From a checkpoint of a small self-supervised audio encoder (BEST-RQ).
Model: 1.8M parameters, log mel input, arch quartznet, depths [5, 5, 5], widths [128, 192, 288].
Data: trained on short read English sentences (LibriTTS-R), 26041 training examples, 31.5 epochs.
Rows from block 4, named by matrix and row number. Rows with one number belong to one channel. Each number is 128 + 24 x the weight over the matrix's rms, rounded and kept within 0 to 255. All counts start at 0.
# convs1: first pointwise conv (model.blocks.4.convs.1.weight, 128x128x1), inputs 0-127
# convs3: second pointwise conv (model.blocks.4.convs.3.weight, 128x128x1, transposed), outputs 0-127
convs1.15 [128 107  65 133  81 146 111 159 129  83 133 164 127 148 129 113 133 129  75 131  94 121 163  77 136 146 104 130 189  91 114 129 150 140 176 164 125  95  96 155 115  97 125 133 163 127  92 160 133 131 153 155  87 197 143 139 155  87 105 143  82 153 124 164 117 159  90 113 142 164 120 131 113 151  98 156  83 144 171 164  85 130 134 108  76 149 105  70 169 136 203 158 119 172 110 148 117 115 115  84 132 152 149 143  97 140 103 116  94  96 117 108  98  99  95 127 110 101 150 143 146 161  99  60 166  96  42 136]
convs1.16 [138 104 114 128 103 169 133 155 148 127 129 141 140 236 124 137 143 108 146 124 124 115 136 128 124 151 129 108 145 156 164 116 128 110  65 164 137 108 176 128  93 121 125 143 139 151 144 140 135 133 125 127 142 163 110  99 201 176 120 139 130 130 147 146 155 151 127 117 143 109  79  75 121 170  72 177 144  99 122 182 132 163 108 130 131 130 105  98 148 108 215 111 100 172  80 141 123 113 130 129  92  97 131 151 116 202  86  33 106 151 113 139 104 166  92  77 127 116 108 106 116  87 122 152 119 124 114 132]
convs1.18 [129 138 122 115 139 140 134 131 119 135 110 133 132 126 117 127 124 133 120 121 151 143 124 118 133 113 118 111 123 119 127 131 106 118 154 139 133 131 138 121 127 124 131 108 120 134 121 122 136 153 118 125 124 105 119 147 124 115 141 127 112 119 128 118 113 134 133 151 142 133 137 119 115 142 138 140 154 124 130 123 128 124 128 137 142 141 107 141 134 118 109 131 132 124 131 128 133 137 151 122 136 129 128 118 121 119 139 136 141 114 134 140 148 109 132 113 138 117 129 134 128 118 131 134 115 118 114 116]
convs1.19 [124 144 133 118 134 135 122 130 117 109 123 134 149 115 138 114 126 133 137 163 119 125 146 117 127 143 113 124 138 128 122 138 128 108 130 142 144 122 132 114 145 134 142 146 151 115  85 115 114 121 148 127 112 140 113 183 128 122 133 134 115 109 130 136 150 136 138 146  96 149 124 121 124 125 145 132 132 136 133 154 142 112 126 117 142 147 136 153  95 135 127 148 123 169 120 121 110 117 138 141 139 126 121 118 140 140 125 132 125 114 125 143 138 123 137 137 131 130 141 133 119 129 138  90 121 122 138 143]
convs1.20 [136 126 131 130 132 126 125 129 126 124 133 140 127 127 134 114 129 122 125 125 126 129 125 128 126 134 129 128 132 125 122 133 134 129 124 128 130 130 130 129 131 118 120 137 133 126 127 132 125 115 133 127 127 134 129 124 132 124 124 122 130 125 126 132 130 138 122 129 123 127 137 132 126 129 127 125 114 128 127 129 123 124 131 132 127 128 120 135 123 132 133 132 129 139 123 116 121 129 118 122 127 128 131 125 132 141 127 129 123 132 128 121 128 135 116 125 132 122 132 131 123 130 118 121 138 124 120 133]
convs1.21 [138 101 111 126 143 121 172 156 137 111 133 125 129 155 122 139 179 133 123 146 139  90 148 113 124 146 137 142 117 145 153 140  96 108 114 116 155 119 122 143 137  57 164 155 119 149 156 118 163 103 116 138 134 102 131 124 135 143 121 123  94 132 159 119 132 167 137 114 133 122 110 155 150 145  99 144 138  98 133 137  96 122 126 116 154 108 147 115 168 113 136 106 110 112 104  64  95 132 146  95 120 129  93  75 146 160  98 120 126 109 124  97 154 146 110 136 100 132 152 120 113 146 117 122 168 143 111 127]
convs1.22 [107 210 146  97 172 153 102 121 167 130 150 132 169 113 157  70  64 144 151 109  83  99 137 176 150 171  98 134 114  80  86 115  92 138 156  89 113 159 110 140 163 165  97 120 124 147  91 100 154 137 151 158 125 100 128 190 139 101 129 100 113 131 180 100  74 103 128 176 135 125  95  92 102 175 206 133 119 114 207  96 170 169 184  74 178 127 153 134 106 166 164 124 165 144 157 153 147 108 134  90 144 122  94  86  61 118 118 125  88  79 113 146 184 137 143 104 124 162  66 147 129 140 142  88 134 139 157 116]
convs1.23 [143 156 125 134 120 103 132 117 148 124 122 155 133 131 131 122 112 141 136 125 155 146 130 133 119 100 118 146 108 124 128 143 117 105 140 140 167 113 119 158 121 121 150 171 152  99 114 132 162  96 140 144 127 167  95 170 123 116 108 147 112 138 133 153 140 140 128 147  71 122 102 130 108 146 128 126 138 143 134 152 141 123 127  89 143 140 128 137 114 115 138 145 142 169 143 127 106 116  97 158 145 138 124 125 145 146 106 163 148 123 131 134 144 122 156 127 138 136 165 153 140 131  96 113 124 132 137 122]
convs1.24 [127 120 127 132 134 131 125 133 132 129 129 134 132 127 124 129 126 133 131 121 130 128 132 124 128 128 127 120 124 131 124 128 131 133 132 126 125 125 125 125 130 129 130 127 130 125 123 126 124 133 126 131 127 125 127 130 124 125 131 132 128 129 126 126 131 130 126 131 129 132 126 129 125 128 131 126 127 129 126 134 127 123 133 128 128 130 128 130 136 132 122 130 131 125 131 126 129 129 133 131 129 133 132 128 132 125 130 134 127 126 132 128 123 125 129 130 130 127 127 131 128 131 131 131 126 125 126 122]
convs1.25 [128 130 128 121 122 118 128 125 128 112 140 134 136 142 125 124 134 128 133 110 135 136 124 135 121 140 128 127 124 129 149 129 110 107 121 120 122 125 129 143 138 117 130 142 132 134 136 135 120 128 133 135 131 135 129 131 125 121 128 117 127 126 118 137 140 138 122 135 117 114 136 147 128 133 102 114 120 127 127 130 120 130 131 132 121 137 138 118 120 125 136 135 127 141 123 116 116 128 127 123 132 136 136 116 135 143 129 126 125 134 127 142 123 129 114 130 137 126 130 116 132 140 110 133 143 127 137 128]
convs1.26 [136 126 139 114 118 105 158 108 138 146 142 142 111 130 114 122 141 146 154 136 108 142 132 111 126 133 131 149 141 133 137 100 139 142 131 146 114 105 160 138 139  81 110 154 106 114 142 130 124  99 132 120 145 121 102 119 133 139 147 132 127 141 137 159 127 155  86 141 128 141  99 129 148 146 147 125 143 126 121 163  77 127 144 137 122 119 137 122 150 132 135 109 119 150  95  67 115 118 133 134 122 128 138 121 131 154 122 119 139 143 115 117 133 124  75 113  96 176 153 143 119 132 126 136 141 112 115 134]
convs1.27 [134 101 173 183 107 120 133 127  89 205  62 102 110 174 147 181 141 151 115 121 133 134 123 152  71 180  94 140 154 145 123 175 105 133 126  99 139 120 109 151  92 142 128 121  76  70 110 113 118 124 105 128  80 131 106 149  92 129 138 132 131 129 165 186 165 115 144  95 154  92  87 150 143 127 175 113 180 115 135  91 113  92 131 100 111  89 159 170 126 117 179  91 127 133 111 165 128 107 116 115 119 168 128 118 122 153 149 100 149 141  82 155 152 173 179 139 138 122 127 112 185  99 126 150 155 124  77 126]
convs1.28 [173 113 153 154 123 100 112 137 114 104 127 163 139 114 143 131 117 111  89 141 150 130 165 122 130 111 124  99 147 143 146 113 120 145 121  82 169 138 121 131 166 113  90 125 112 114 141 105 121 127 193 156 122 192 116 123 130 132 113 147 158 175 146 141 140 175 136 124 142 162 119  70 116 125  78  97 131 162 115 132 114 146 127 110 163 143 177 122 121  97 116  63 133 135 113 155  68  91 133 105 124 150 103 142 125 166 145 102 108 154 101 134 162 163 134 135 135 150  92 115  90 157 143 125 197 231 122 129]
convs1.30 [132 128 127 129 130 126 131 128 127 127 125 129 125 132 127 128 131 126 128 124 126 127 132 123 130 127 131 130 130 126 130 126 128 127 131 129 129 126 126 127 128 122 130 131 125 127 130 130 129 125 127 128 126 127 123 128 127 129 123 121 125 130 128 127 126 128 128 127 128 130 131 126 129 129 126 128 129 136 126 127 128 130 132 131 126 131 127 128 126 125 126 124 127 129 128 119 127 128 130 126 126 129 129 127 129 135 129 128 128 128 126 127 127 131 128 130 123 128 128 129 125 127 127 128 132 125 129 130]
convs1.31 [157 106 119 135 129  92 143 124 125 117 181 148 141 137 133 161  89  87 147 125 150 132 152 122 126 134 130 121 136  69 100 136  86  87  85 135  95 130 132 233 168 137  98 117 128 137  89 135 122 129 113 168  81 193  83 147 137 154 135 167 162  97 112 150 150 125 132 161 106 163 104  69 127 105 125 145  92 167  91 145 135 110  87 136  92 153 136  82 166 110 132  89 124 135  92 154  92  73 142 128  87 108 101  84 119 124  88 137 143 140 149 100 201 140 183  91  94 128 137 145 102 119 177  85 138 112 125 123]
convs1.32 [142 127 117 134 115 145 127 119 129 136 123 146 122 129 116 132 127 127 130 130 123 125 128 117 115 128 118 115 131 135 128 137 126 125 124 128 121 119 129 122 142 107 137 142 127 127 127 124 127 108 136 120 128 141 125 123 136 124 136 123 131 132 128 135 132 152 116 115 132 122 126 132 137 125 134 121 108 133 124 130 112 125 138 134 124 134 131 129 124 134 137 120 130 137 107 110 119 134 128 122 117 139 138 128 131 147 124 125 121 126 130 133 120 133 122 129 109 132 118 117 134 117 133 133 151 119 124 143]
convs1.33 [121 131 123 122 141 132 130 116 132 127 134 132 129 129 127 138 123 131 129 123 129 136 135 130 131 129 123 130 119 140 136 128 135 124 126 130 123 117 135 130 120 126 127 123 134 134 134 130 122 149 118 126 132 119 125 130 136 125 126 131 131 136 127 130 122 127 128 136 136 123 127 127 122 122 125 134 143 130 124 130 121 125 131 136 139 126 120 126 138 130 121 128 133 119 134 126 130 134 138 137 135 132 126 119 133 125 113 128 130 127 134 126 148 114 121 119 134 133 125 125 128 134 136 121 116 133 122 119]
convs1.34 [130 146 168 116 112 136 140 158  90 150 162 121 124 149  92  91 167  63 120 114 132 164 100 143 113  85 125 137 145 167 136 141  84 133 145 125 150 151 182 186 111 143 105  94 173  75 115 169 175 148 142  71 193 153 176  82 111 129 146 145 226 155 127  81 162  98 107 110  84 113 138 132  52 110 125 137 145 157 148 137 119 154 110 192 119  95 137  92 118  83 122 113 136 135  94 139 203 167 110 211 113 115 148 116  95 113 103 146 170 165 153 139  85 185 141 146 139 133 137 151 101 103 163 158 132 141 146 182]
convs1.35 [133 129 183 126 121 156 121 130 160 154 111 119 175 193 161 155 160 147 169 154 109 171  85 111 174 116  98 121 133 107 172 131 116 108 152  91 128 179 180 146 133 159 123 107 152 125 151 149 147 108 113 113 129 176 126 168 169  99 137 133 159 177 110 149 142 134 127 139 203 112 140 111 120 132 119 125 149 112  81 147 119 142 136 118 145  99 127  96 197 118 169 123  97 127 104 148 112 150 144 119 122 116 137 151 161 129 112 145  88 113 115 160  68 112 158 135 158  72 123 153 179 126 111 148  93 205 117 141]
convs1.36 [ 90 135 119 129 124 102 101 158 138 144 143 137 112 180 151 147 137 120 159 118  88 123 124 131 123  47 112 189 109 107 155 169 119 126 165 131 123 132  95 121 137 174 144  88 130 108 107 153 159 122 115  83 105 115 141 109 121 107 145 125  55 168 119 101 127 105 108 144 182 112 151 110 124 200 144 150 107 162 125 156 143 141 115 183 116 190  86 134 180 119 135 138 147 151 160 177 182 136 149  88 103 136 130  76  96 180 138 108 113 131 139 161 117 120 135 127 113 111 127 162 185  79 103 112 140 151 136 125]
convs1.38 [105 153 143 178 100 130 109  72 158 129 172 122 153 164 158 144 123 121 151  89 104 139 122 124 126 170 123 147  88 140 126  93 127 158 160 146 114 172 108 123 120 150 127 190 164 131 130 152 119 140  64 113 164 189 152 129 142 139 143 134  99 158  95 149 114 147 138 130 138 118 136 145  80 131 137 144 155 138  89 122 151 142 133 130 133 114 122 124 181 116 164 156 141 125 213 162 138 144 146 111 107  93 144 113 116 150 111 156 112 152 145 139 137 139 146 103 168 110 128 142 156 135  85 103 107 143 165 120]
convs1.39 [101  85 143 170 108 129 148 134 161 128 177 172 104 112 125 147 135 110 167 152 111 134 136 127 124 165 146 143 125 133 121 180  97 102 109 120  87 119 139 139 153 104 136  95 134 173 100 121  95 152 100  70 143 135 129 134 147 158 128 153 127 124 135 161 102 151 141 111 178 153  96 157  89 185 148 128 134 104 141 152  73 125  94 164  94 127 132 145 121 135 119 168 139 141 144 113 145 120 161 105 115  79  68 119 103 194 151 118  52 169 110 166 117 100  55  73 134 131 168 126 145 113 130 122 124 123 124  91]
convs1.40 [137  79 110 162  40  96 107 133 144 135 151 139 132 125 140 142 131 172 106 120  91 169 147 148 167 153 131 105 213 201 172 155 113 150 147 147 147 143 124 146 139 106  99 121 126 144  84 136 128 105 173 158 136 211 138 157 121 195  97 145 103 150 128 175 114 147 125  91 154 142 187 123 122 136 105 140 120 115 130 103 112 142 137 124  49 165 105 150 166 124 177 111  85 134 108 167 114 139 112  78 153 116 128 136 113 125 134 127 100 152 135 148 110 130 129 129 114 113 125 141 155 160 172  75 188 132  74 150]
convs1.41 [142 123 123 123 123 128 125 116 128 129 136 143 116 126 121 135 131 129 131 134 131 131 131 126 118 124 126 126 137 132 132 132 132 126 124 133 146 118 140 123 131 114 136 138 131 118 133 129 132 115 143 118 135 134 138 121 127 136 129 127 130 125 126 131 134 137 136 120 123 137 116 123 133 122 122 132 124 131 118 127 123 136 138 130 129 129 129 117 122 123 127 124 116 135 113 113 120 132 129 123 117 124 128 122 131 139 105 126 121 124 138 112 124 115 120 135 117 141 132 129 144 130 136 121 142 124 145 134]
convs1.42 [134 127 127 126 124 129 133 127 128 127 130 129 129 125 122 130 134 127 131 128 122 127 126 123 128 131 131 134 131 133 125 130 127 128 130 129 124 123 128 129 125 118 132 130 133 129 126 128 124 120 128 128 124 131 132 126 127 129 124 126 127 129 125 124 132 129 129 121 131 129 126 132 129 128 132 129 128 137 126 132 129 130 131 132 125 131 128 124 130 126 127 129 129 129 123 115 126 133 127 125 122 124 125 127 130 137 120 125 125 125 125 129 131 126 128 125 119 127 132 126 125 129 133 127 138 128 126 132]
convs1.43 [121 129 133 131 128 124 132 128 128 127 128 131 124 130 130 133 124 131 128 123 125 120 131 127 128 128 126 122 125 130 135 130 125 122 127 125 128 130 123 125 126 131 124 122 130 138 136 127 127 135 122 128 135 124 127 125 129 130 135 127 133 130 132 126 128 124 127 134 131 127 122 128 125 128 132 126 138 124 127 125 125 129 125 134 132 127 132 123 123 129 123 127 129 120 127 130 131 127 118 127 134 126 127 128 125 124 123 132 128 133 125 128 127 126 131 119 135 131 124 125 131 128 129 131 128 129 128 120]
convs1.44 [158  96  82 149  77 128 155 115 113 128 135 121 151 165 119 174 128 123 109 137 115 119 135 112 128 124 141  93 145 147 129 175 141 124 113  76 160 176  97 104 101 111 108 150 171 157 103 143  87 107 114  82 123 168 121 102 150 137 143 116  58 128 151 159 147 151 114 151 138 125 127 155 127 150 125  87  83 103 136 155 127 119  87 174  29 159 173 125 177 102 131 120 104 176 109 173 133 112  83 108 131 152 151 121  90 153 179  90 113 124 137 140 128 163 136 137 122 134 191 174 136 185 151 102 154  77 100 167]
convs3.15 [147 121 170 121 149 145 126 152 128 136 109  82 156 121 137 183 132 164 172 109  95 114 112 107 119 153  89 143 130 127  61 142  68 127 111 115 138 114 160 106 125 155 151 149 140 125 126 141 112 161 156 125 119 166  88 117 158  94 136 141 110  99 132 145 115  90 127  86  97  91 120  86 137  95 102 153 180 137 144 196 124 153 132 139  82 133 120 136 125 178 166 136 129 166 184 135  91 103 177 110 142 130 145  92 134 162 146 144 103 152  85 126  84  56 138 143 167 156 176 124 153 121 127 113 145  96 139 162]
convs3.16 [129 122 119 150 132 161 109 119 106 125 136 115 181 101 133 111 162 162 191 157 117  77 128 123 157 142  64 133 102 105 112  99  97 159 149 127 141 102 163 177 173 155 132 138 129  98 148 163 131 121 136  76 103 139 118 107 100 127 132 143  78 121 117  91  96 113 135 149  78 138 120 101 166  89 108 133 139 187 159 174 168 135 165 137 111 164 108 126 105 146 136 129 166 156 165 140 121 124 133 158  92 151 137 109 161 137 158 124 152  74 132 129  68 121 152 133 153 122 137 168 172 125 142  86  93 121 162 142]
convs3.18 [114 130 129 117 110 134 128 132 124 128 118 132 118 129 134 133 129 130 112 133 131 124 128 135 126 132 127 130 127 128 129 127 126 120 123 129 136 130 128 111 121 129 125 123 128 128 132 112 122 122 125 130 122 127 125 124 130 134 119 139 128 119 127 125 129 125 125 130 121 134 128 120 131 124 118 130 130 120 128 118 122 133 119 130 134 133 123 118 131 120 128 134 116 134 120 127 127 114 123 124 130 121 125 136 127 131 125 132 119 122 133 134 127 124 133 123 125 131 130 130 128 122 111 121 120 122 134 125]
convs3.19 [118 142 135 115 120 117 126 121 104 128 122 124 124 128 134 126 128 132 112 143 127 113 121 146 125 127 116 128 131 109 131 119 132 121 118 121 130 135 127 106 128 136 116 124 149 127 128 120 147 126 128 119 116 127 140 123 116 121 130 136 131 139 132 111 133 132 129 110 116 134 136 123 134 109 124 118 121 135 133 118 150 130 125 129 133 127 123 108 130 110 123 140 121 132 115 145 120 139 126 109 132 108 126 136 117 130 137 126 126 125 130 136 120 120 125 115 126 118 123 124 130 135 126 106 125 122 134 115]
convs3.20 [133 122 132 125 128 126 116 131 123 123 129 122 129 132 125 134 121 123 128 127 125 130 126 136 124 129 132 129 126 127 133 133 127 131 129 126 125 135 122 127 124 131 125 132 122 134 121 123 125 131 127 129 130 123 129 128 130 144 127 123 125 132 130 129 120 127 138 130 124 123 129 141 124 133 136 119 125 131 126 122 126 131 125 126 125 122 126 126 127 131 131 130 128 127 127 130 133 124 136 134 131 125 123 132 119 127 129 132 133 136 127 130 126 127 124 125 129 128 118 134 138 127 126 132 132 126 126 127]
convs3.21 [114 147 124 118 137 100 110 134 139 116 128 134 119 127 112 121 120 142 122 117 115 114 123 143 136 127 139 114 114 156 111 133 127 151 141 126 141 136 140 130 152 153 141 136 109 116 135  90 107 144 150 102 145 132 154 122 162  99 113 126 137 133 127 126 142 116 142 142 133 115 132 108 135 100 145 128 128 135 160 127 134 152 110 130 158 150  94 142 138 115 147 118 144 129 134 164 128 105 169 143  97 130 133 139 129 122 117 108 135 140  95 145 120 129 134 131 130 145 110 107 127 103 135 130 103 129 126 139]
convs3.22 [143 117 124 159 147 132 119 102 137 116 120 140 155 134 127  86 138 140 166  61 135 162 139  75 139 136 146 107  94 147 144 140 159 136 123 130 134 143  93 166 155 176 167 166  76 123 140 156 120 121 148 148 166 107  92 141 172 139 138 124 130  87 145 148 139 145  92 130 172 100 121 147 109 125 139 148 123 115  95 146 114 141 148 135 127 155 128 165 162 110 117  91 130 134 129 137 138 143 147 163 137 189 136 141 118 146 130 127 146 132 114 100 157 131 165 190 145 169 126 136  95 171 149 193 137 100  88 132]
convs3.23 [134 126 151 122 112 134 138 103 109 130 127 137 125 121 131 127 130 107 121 145 138 135 127 130 123 117 123 126 117 112 122 126 113 137 115 125 144 134 125 112 118 132  99 133 136 131 120 135 146 135 135 126 130 127 149 121 122 136 131 130 124 156 119 132 117 124 129 146 108 129 134 129 137 127 136 100 117 121 123 114 164 139 115 128 143 122 145 111 134 113 132 123 119 132 136 123 129 136 122 125 108 114 107 134 134 115 139 119 126 122 136 121 120 135 133 122 134 113 122 139 138 126 117 103 135 136 128 128]
convs3.24 [127 131 128 125 127 129 125 125 128 126 128 128 128 129 128 126 128 126 129 130 126 128 130 127 126 127 129 130 129 127 126 126 126 126 127 128 123 124 132 128 128 129 128 128 129 127 125 125 129 131 126 129 128 127 126 128 128 129 128 128 130 128 128 127 129 129 130 127 122 134 127 128 127 131 127 128 126 130 129 128 128 130 128 130 126 134 131 127 125 128 128 127 126 130 126 130 127 126 126 128 126 131 128 130 125 126 132 130 127 129 130 131 128 128 129 126 127 126 125 129 129 129 128 127 127 128 128 130]
convs3.25 [130 131 124 122 133 137 130 123 132 126 112 128 135 114 137 130 131 129 128 133 127 130 132 142 130 128 117 119 131 122 123 118 142 130 144 124 124 128 124 118 131 134 132 137 144 111 124 134 133 137 135 123 127 125 124 137 133 125 137 129 128 122 134 138 110 136 116 123 125 127 129 122 129 128 129 126 124 137 119 134 129 136 117 137 127 128 119 139 119 131 134 122 141 144 135 133 124 125 128 127 137 127 134 126 124 134 123 120 132 125 121 119 127 138 131 130 141 130 147 118 135 122 133 129 127 115 134 122]
convs3.26 [149 123 122 118 153 118 117 123 116 135 126 136 139 135 137 127 106 148 140 122 149 108 136 126 132 137 120 122 144 148 136 140 124 124 126 128 125 116 131 133 100 143 141  96 160 120 118 136 115 126 152 118 139 147 146 146 129 118 109 107 144 149 104 125 120 145 178 124 121 141 125 145  89 120 143 121  93 116 140 141 137 159 131 108 113 123 120 139 133 133 145 149 128 132 130 115 137 113 133 126 125 140 117 138 102 141 135 130 142 168 103 135  99 117 116 139 112 149 119  99 128 111 118 129 133 137 129 137]
convs3.27 [125 138  80 195 170  69 108 122 155  64 175 170 106 157 138 135 106  97 115 146 108 125 151  97 122 152 158  92 123 123 156 158 123  78 120 103 124 116 147 115 106 125  77  78 127 155 112 108 149 121 111 144 151 112  81 130 159 206 126  98 181 167 126 136 105 141 159 130  93 176 151 105 102 206 127 101  82 119 129  97 123  98 126  88 129 100 165 123 142 117 157 194 127  87 112 127 134 125 121 124 115 172 107 146  99 104 106 187  96 116  87 179 138 147 129 122 119 150  93 133 120  95 141 155 167 166 121 109]
convs3.28 [ 87 108 143 111 158 100 152  98 167 107 144 132 151 126 113 144 137  82 192 121  89 128 107  66 117 156  81  93 111 162  97 197 115 139 128 105  78 159 134 179 160 101 145 111 131 135 144  84 122 111 125 109 109  93 132  81 136 112  81 103 103 157 133 161 150 129 160 100 117 138 171 111 129  99  94  87 147 184 159  92 118 151 152 115  70 137 142 176 102 159 160 188 140 166 227 133 132 148 119 146  81 113 149 167  95 153  49 104 162 121 112  86 104 118 158 131 116 166 150 114 132 124 108 124 110 132 125 169]
convs3.30 [128 126 127 127 128 127 127 131 130 129 131 128 128 129 130 127 127 129 128 126 128 128 128 131 130 125 126 127 128 130 129 131 128 127 129 132 128 124 130 129 124 127 129 127 127 131 129 129 129 128 125 126 130 130 129 132 131 126 124 128 131 127 128 127 126 128 127 128 129 130 126 128 128 129 131 128 129 126 129 128 126 126 128 125 125 129 128 127 129 126 128 125 129 127 127 125 127 127 125 128 127 126 129 126 129 127 128 131 129 128 128 129 128 131 132 130 129 126 127 130 127 128 130 129 129 127 130 128]
convs3.31 [151 158 101 141 128 132 121 170 183  84 182 100  97 133  89 138 159 121 110 143 131  90 128 142 130 123  94  97 131 131 155 104 128  84 154 174 107 138 135 147 140 114 113  80 149 125 149  85 127 149 104  60 157  92  83  73 119 173 135 121 159 184 115 136 163 134 122 155  72  94 174 137 126 117 151 105 152 163 180 102 108 136 103 108 108 126 136 110  89 140 140 151 119 104 127 125 171 112 131 148  74 133 154 139 124 128  74  88 118  93 131 121 147 112 132 103 109 133 104 143 139 156 149 104  47 107 159  96]
convs3.32 [119 123 130 124 126 132 128 134 121 128 127 147 138 139 138 135 119 121 123 129 113 125 128 124 126 131 120 117 135 131 123 128 121 127 129 138 134 130 117 114 131 131 127 123 136 130 131 121 117 119 137 146 123 130 124 134 129 132 126 128 123 136 131 126 133 128 134 113 129 134 131 132 121 119 132 130 139 135 120 138 125 132 128 120 133 119 131 136 126 130 137 132 121 133 122 145 132 133 128 123 142 135 125 119 117 129 126 138 130 123 135 124 129 126 125 128 128 139 125 122 128 118 120 135 128 119 118 126]
convs3.33 [129 130 126 125 129 128 124 127 124 128 127 128 118 128 125 126 118 125 130 128 123 124 126 127 125 131 133 134 127 131 131 123 132 125 121 131 128 135 127 122 132 129 131 129 124 129 121 128 129 125 120 128 135 125 126 131 128 126 127 127 135 123 136 128 124 130 132 122 132 126 128 126 129 132 127 129 121 120 129 130 130 136 126 122 125 124 133 127 129 128 128 130 120 137 124 133 126 124 131 125 127 130 126 131 120 125 130 134 122 127 127 125 125 120 129 126 133 126 117 127 130 122 124 122 127 126 127 118]
convs3.34 [115 136 105 149 168 142 132 174 133 133 125 194 159  85 105 197 145 171 100 166 121 100 198 107 156 140  89 102 107  98  90 164 148  82 119 114 130  59 149 177 118 120 117  89 163 123 162 161 113 111 120  96 173 130 150  87  85 163 156  83  85 146  64 101 161 122 135 122 122 166 133  93 138 118 141 130 165 175 165 145 166 114 147  98 110 203 116  73 153 186 118 167 130 108 136  98 101 133 106 177 107 107 137 111 145 149 139  95 105 123 149 148 102 116 162 206 129 151 177 120 185 171 165 113 136 147 139 168]
convs3.35 [112 153 180 148 119 155 144 142 164 140 158 129 103 115 137 100 112  59  71 158  83 150 141 170 149 122 137 122 129 131  78 161 140 115 155 108  86 190 101 127 150  73 122  92 126 149 135 109  94 128  98 160  96 146 115 121 109  95 120 109 165 158 135 128 134 119 125 162 158  72 107  70 194 124 132 128 126 151 138 100 158 150 133 128 119  87 122 148 109  67  98  69 101 139 146 120 163 118 141 114 128 127 143  64 103  87  86 100 159 122 143 138 153 128 143 158 136 127 143 114 152  57 111 157 170 125 145 115]
convs3.36 [101 131 147 132 126 106  37 148  77 116 161 139 147 135 139 151 115 100 113 149  71  94 118 182 139 147 117 133 115 133  83 108 108 144  94 166 125 108 188 111  94 123 116  95 156 125 135 117 159  98  62 111  85 106 120 157 128 126 106 108  67 149 143 102 135  94 157 102 141 172 119  99 155 109 129 140  90  91 178  92 118 159 136 118 133  69 149 153 111 115 137  81  85 140 108  85 142 155 138  71  58 164 124 138 137  64 105 126 160 120 143 154 143  93 140 100  98 110 139  97 146  86  92  74 109 116 155 108]
convs3.38 [110 107 112 152 131  95 131 113 141  89 169 145 140  83 126 157  97  41 101 172 116 123  97 133 121 107  73 110  84 135 107 129 115  87 135 150 106 137 155 140 125 123  90 121 138 100 138 109 143 111  91 105 105 119 121 124 115  78 123   0  87 147 142 154 135 111 123 139 127 107 116 101 154 127 131 136 107 155 178 125 131 157 131  95  84 140 116 143 121 119 147 112 102 150 115  78 127 151 182 147  70 126  83 114 120 112  98  95 153 183 130 129 109 150 172 154 117  93 132 129 158  55  99 122 115 169 123 144]
convs3.39 [144 136 112 166 157 187 138 152  83 102 157 163 116 126 111  94 148 166 123 128 167  91 115 144 129 114 107 151 145  99 107  73 119 177 134  71 128 126 122  85  78 117 103 176 117  69 122 133 157 129 131  79 166 143 154  88 117 130 189 183 134 114 115 102 120 143 124 110 101 149 167 122 107 157 139  63 145 158 154 184 136 190 123 147 106  92 110  52  93 136 114 106  99 157 119 145 126 111 131  92  54 129 172 123 105  90 159 133 160 123 128 135 127 140 144 137 193 118 105 167 154 173 109 164 119  91 163 144]
convs3.40 [119 174 116  82  41 111 155 115 134 162  99 109 127 128 126 165 151  87 100 105 133 144 108 126 123 139 145 131 114 122 181 122 178 143 135 177 111 147 121 177 174  84 134 101 120 137 140 139  97  60 121 137 111  61 155 134  98 145 125 131 121 121 136 132 188 169 139 160 164 141 148 196 110 151 157 114 140 144 106 103 154 115 155 130 175 158 158 162  89  95 114 144 167 111 129 142 122 163  84 151 145 109 105 153 154 129 125  84 133  70 121  89 146 174 117 114 150  64 137 130 110 106 102 119  85 130 100  92]
convs3.41 [126 133 126 131 124 120 118 122 133 127 124 130 118 130 123 115 129 126 132 118 138 130 128 127 124 119 131 121 124 130 132 129 134 130 143 128 124 128 128 128 140 137 132 120 121 124 120 124 127 130 142 125 136 124 133 134 126 126 125 123 130 132 129 124 124 124 134 127 140 130 130 130 125 118 124 128 115 123 123 125 123 120 125 126 134 131 121 132 115 122 128 123 138 120 132 125 127 131 122 126 128 127 130 128 117 125 128 124 127 123 132 122 131 127 136 120 130 122 128 122 123 133 124 125 129 133 120 120]
convs3.42 [124 126 128 127 124 130 133 129 127 131 125 127 127 127 132 128 130 133 125 124 125 127 132 126 132 127 124 127 134 130 123 132 125 126 131 124 126 124 124 129 131 124 129 130 130 126 131 126 126 124 132 126 125 129 132 127 129 128 126 128 124 123 126 127 129 124 130 129 131 132 126 127 130 126 132 132 131 125 130 129 130 129 128 124 127 126 130 128 128 129 130 127 132 127 129 127 124 127 128 131 129 127 128 131 127 123 130 128 124 134 126 130 123 128 127 131 127 129 132 127 126 124 127 127 126 128 131 131]
convs3.43 [131 126 128 130 131 128 127 129 128 128 126 128 126 123 128 126 128 123 132 125 130 131 127 129 127 125 129 131 123 132 128 131 130 127 127 123 129 125 126 122 126 127 128 126 130 130 128 126 130 129 128 128 130 129 129 130 126 126 131 124 128 131 129 131 129 128 127 128 131 125 122 124 125 127 123 128 124 125 129 133 129 128 130 124 130 126 127 125 127 125 128 132 126 131 131 131 129 126 130 129 130 126 128 125 126 127 127 130 130 128 123 126 129 131 132 125 131 132 134 127 127 129 131 131 132 128 127 127]
convs3.44 [151 160  88 121  90  99 150  75 112 111 106 144 140 124 131 123 116  95 150 129 103 126 102 134 103 115 172 110 106 123 131 110 185 126 149 128 105 154 140 137 138 157 119 148 117 139 121 121 123 103 133 162 164  86 113 168 108 184 145 128  95 113 172 136 167 215 148 121 148 138 151 177 109 168 134  74 145 113 117  80 130 117 168 123 159 130 140 135 105 149 132 154 160 130 101 135 111 178 101 136 174 132 105 133 131 138 133 155 114  64 128 101 139 162 141  92 164  72 127 102  97  97 107 120 132 126  81  82]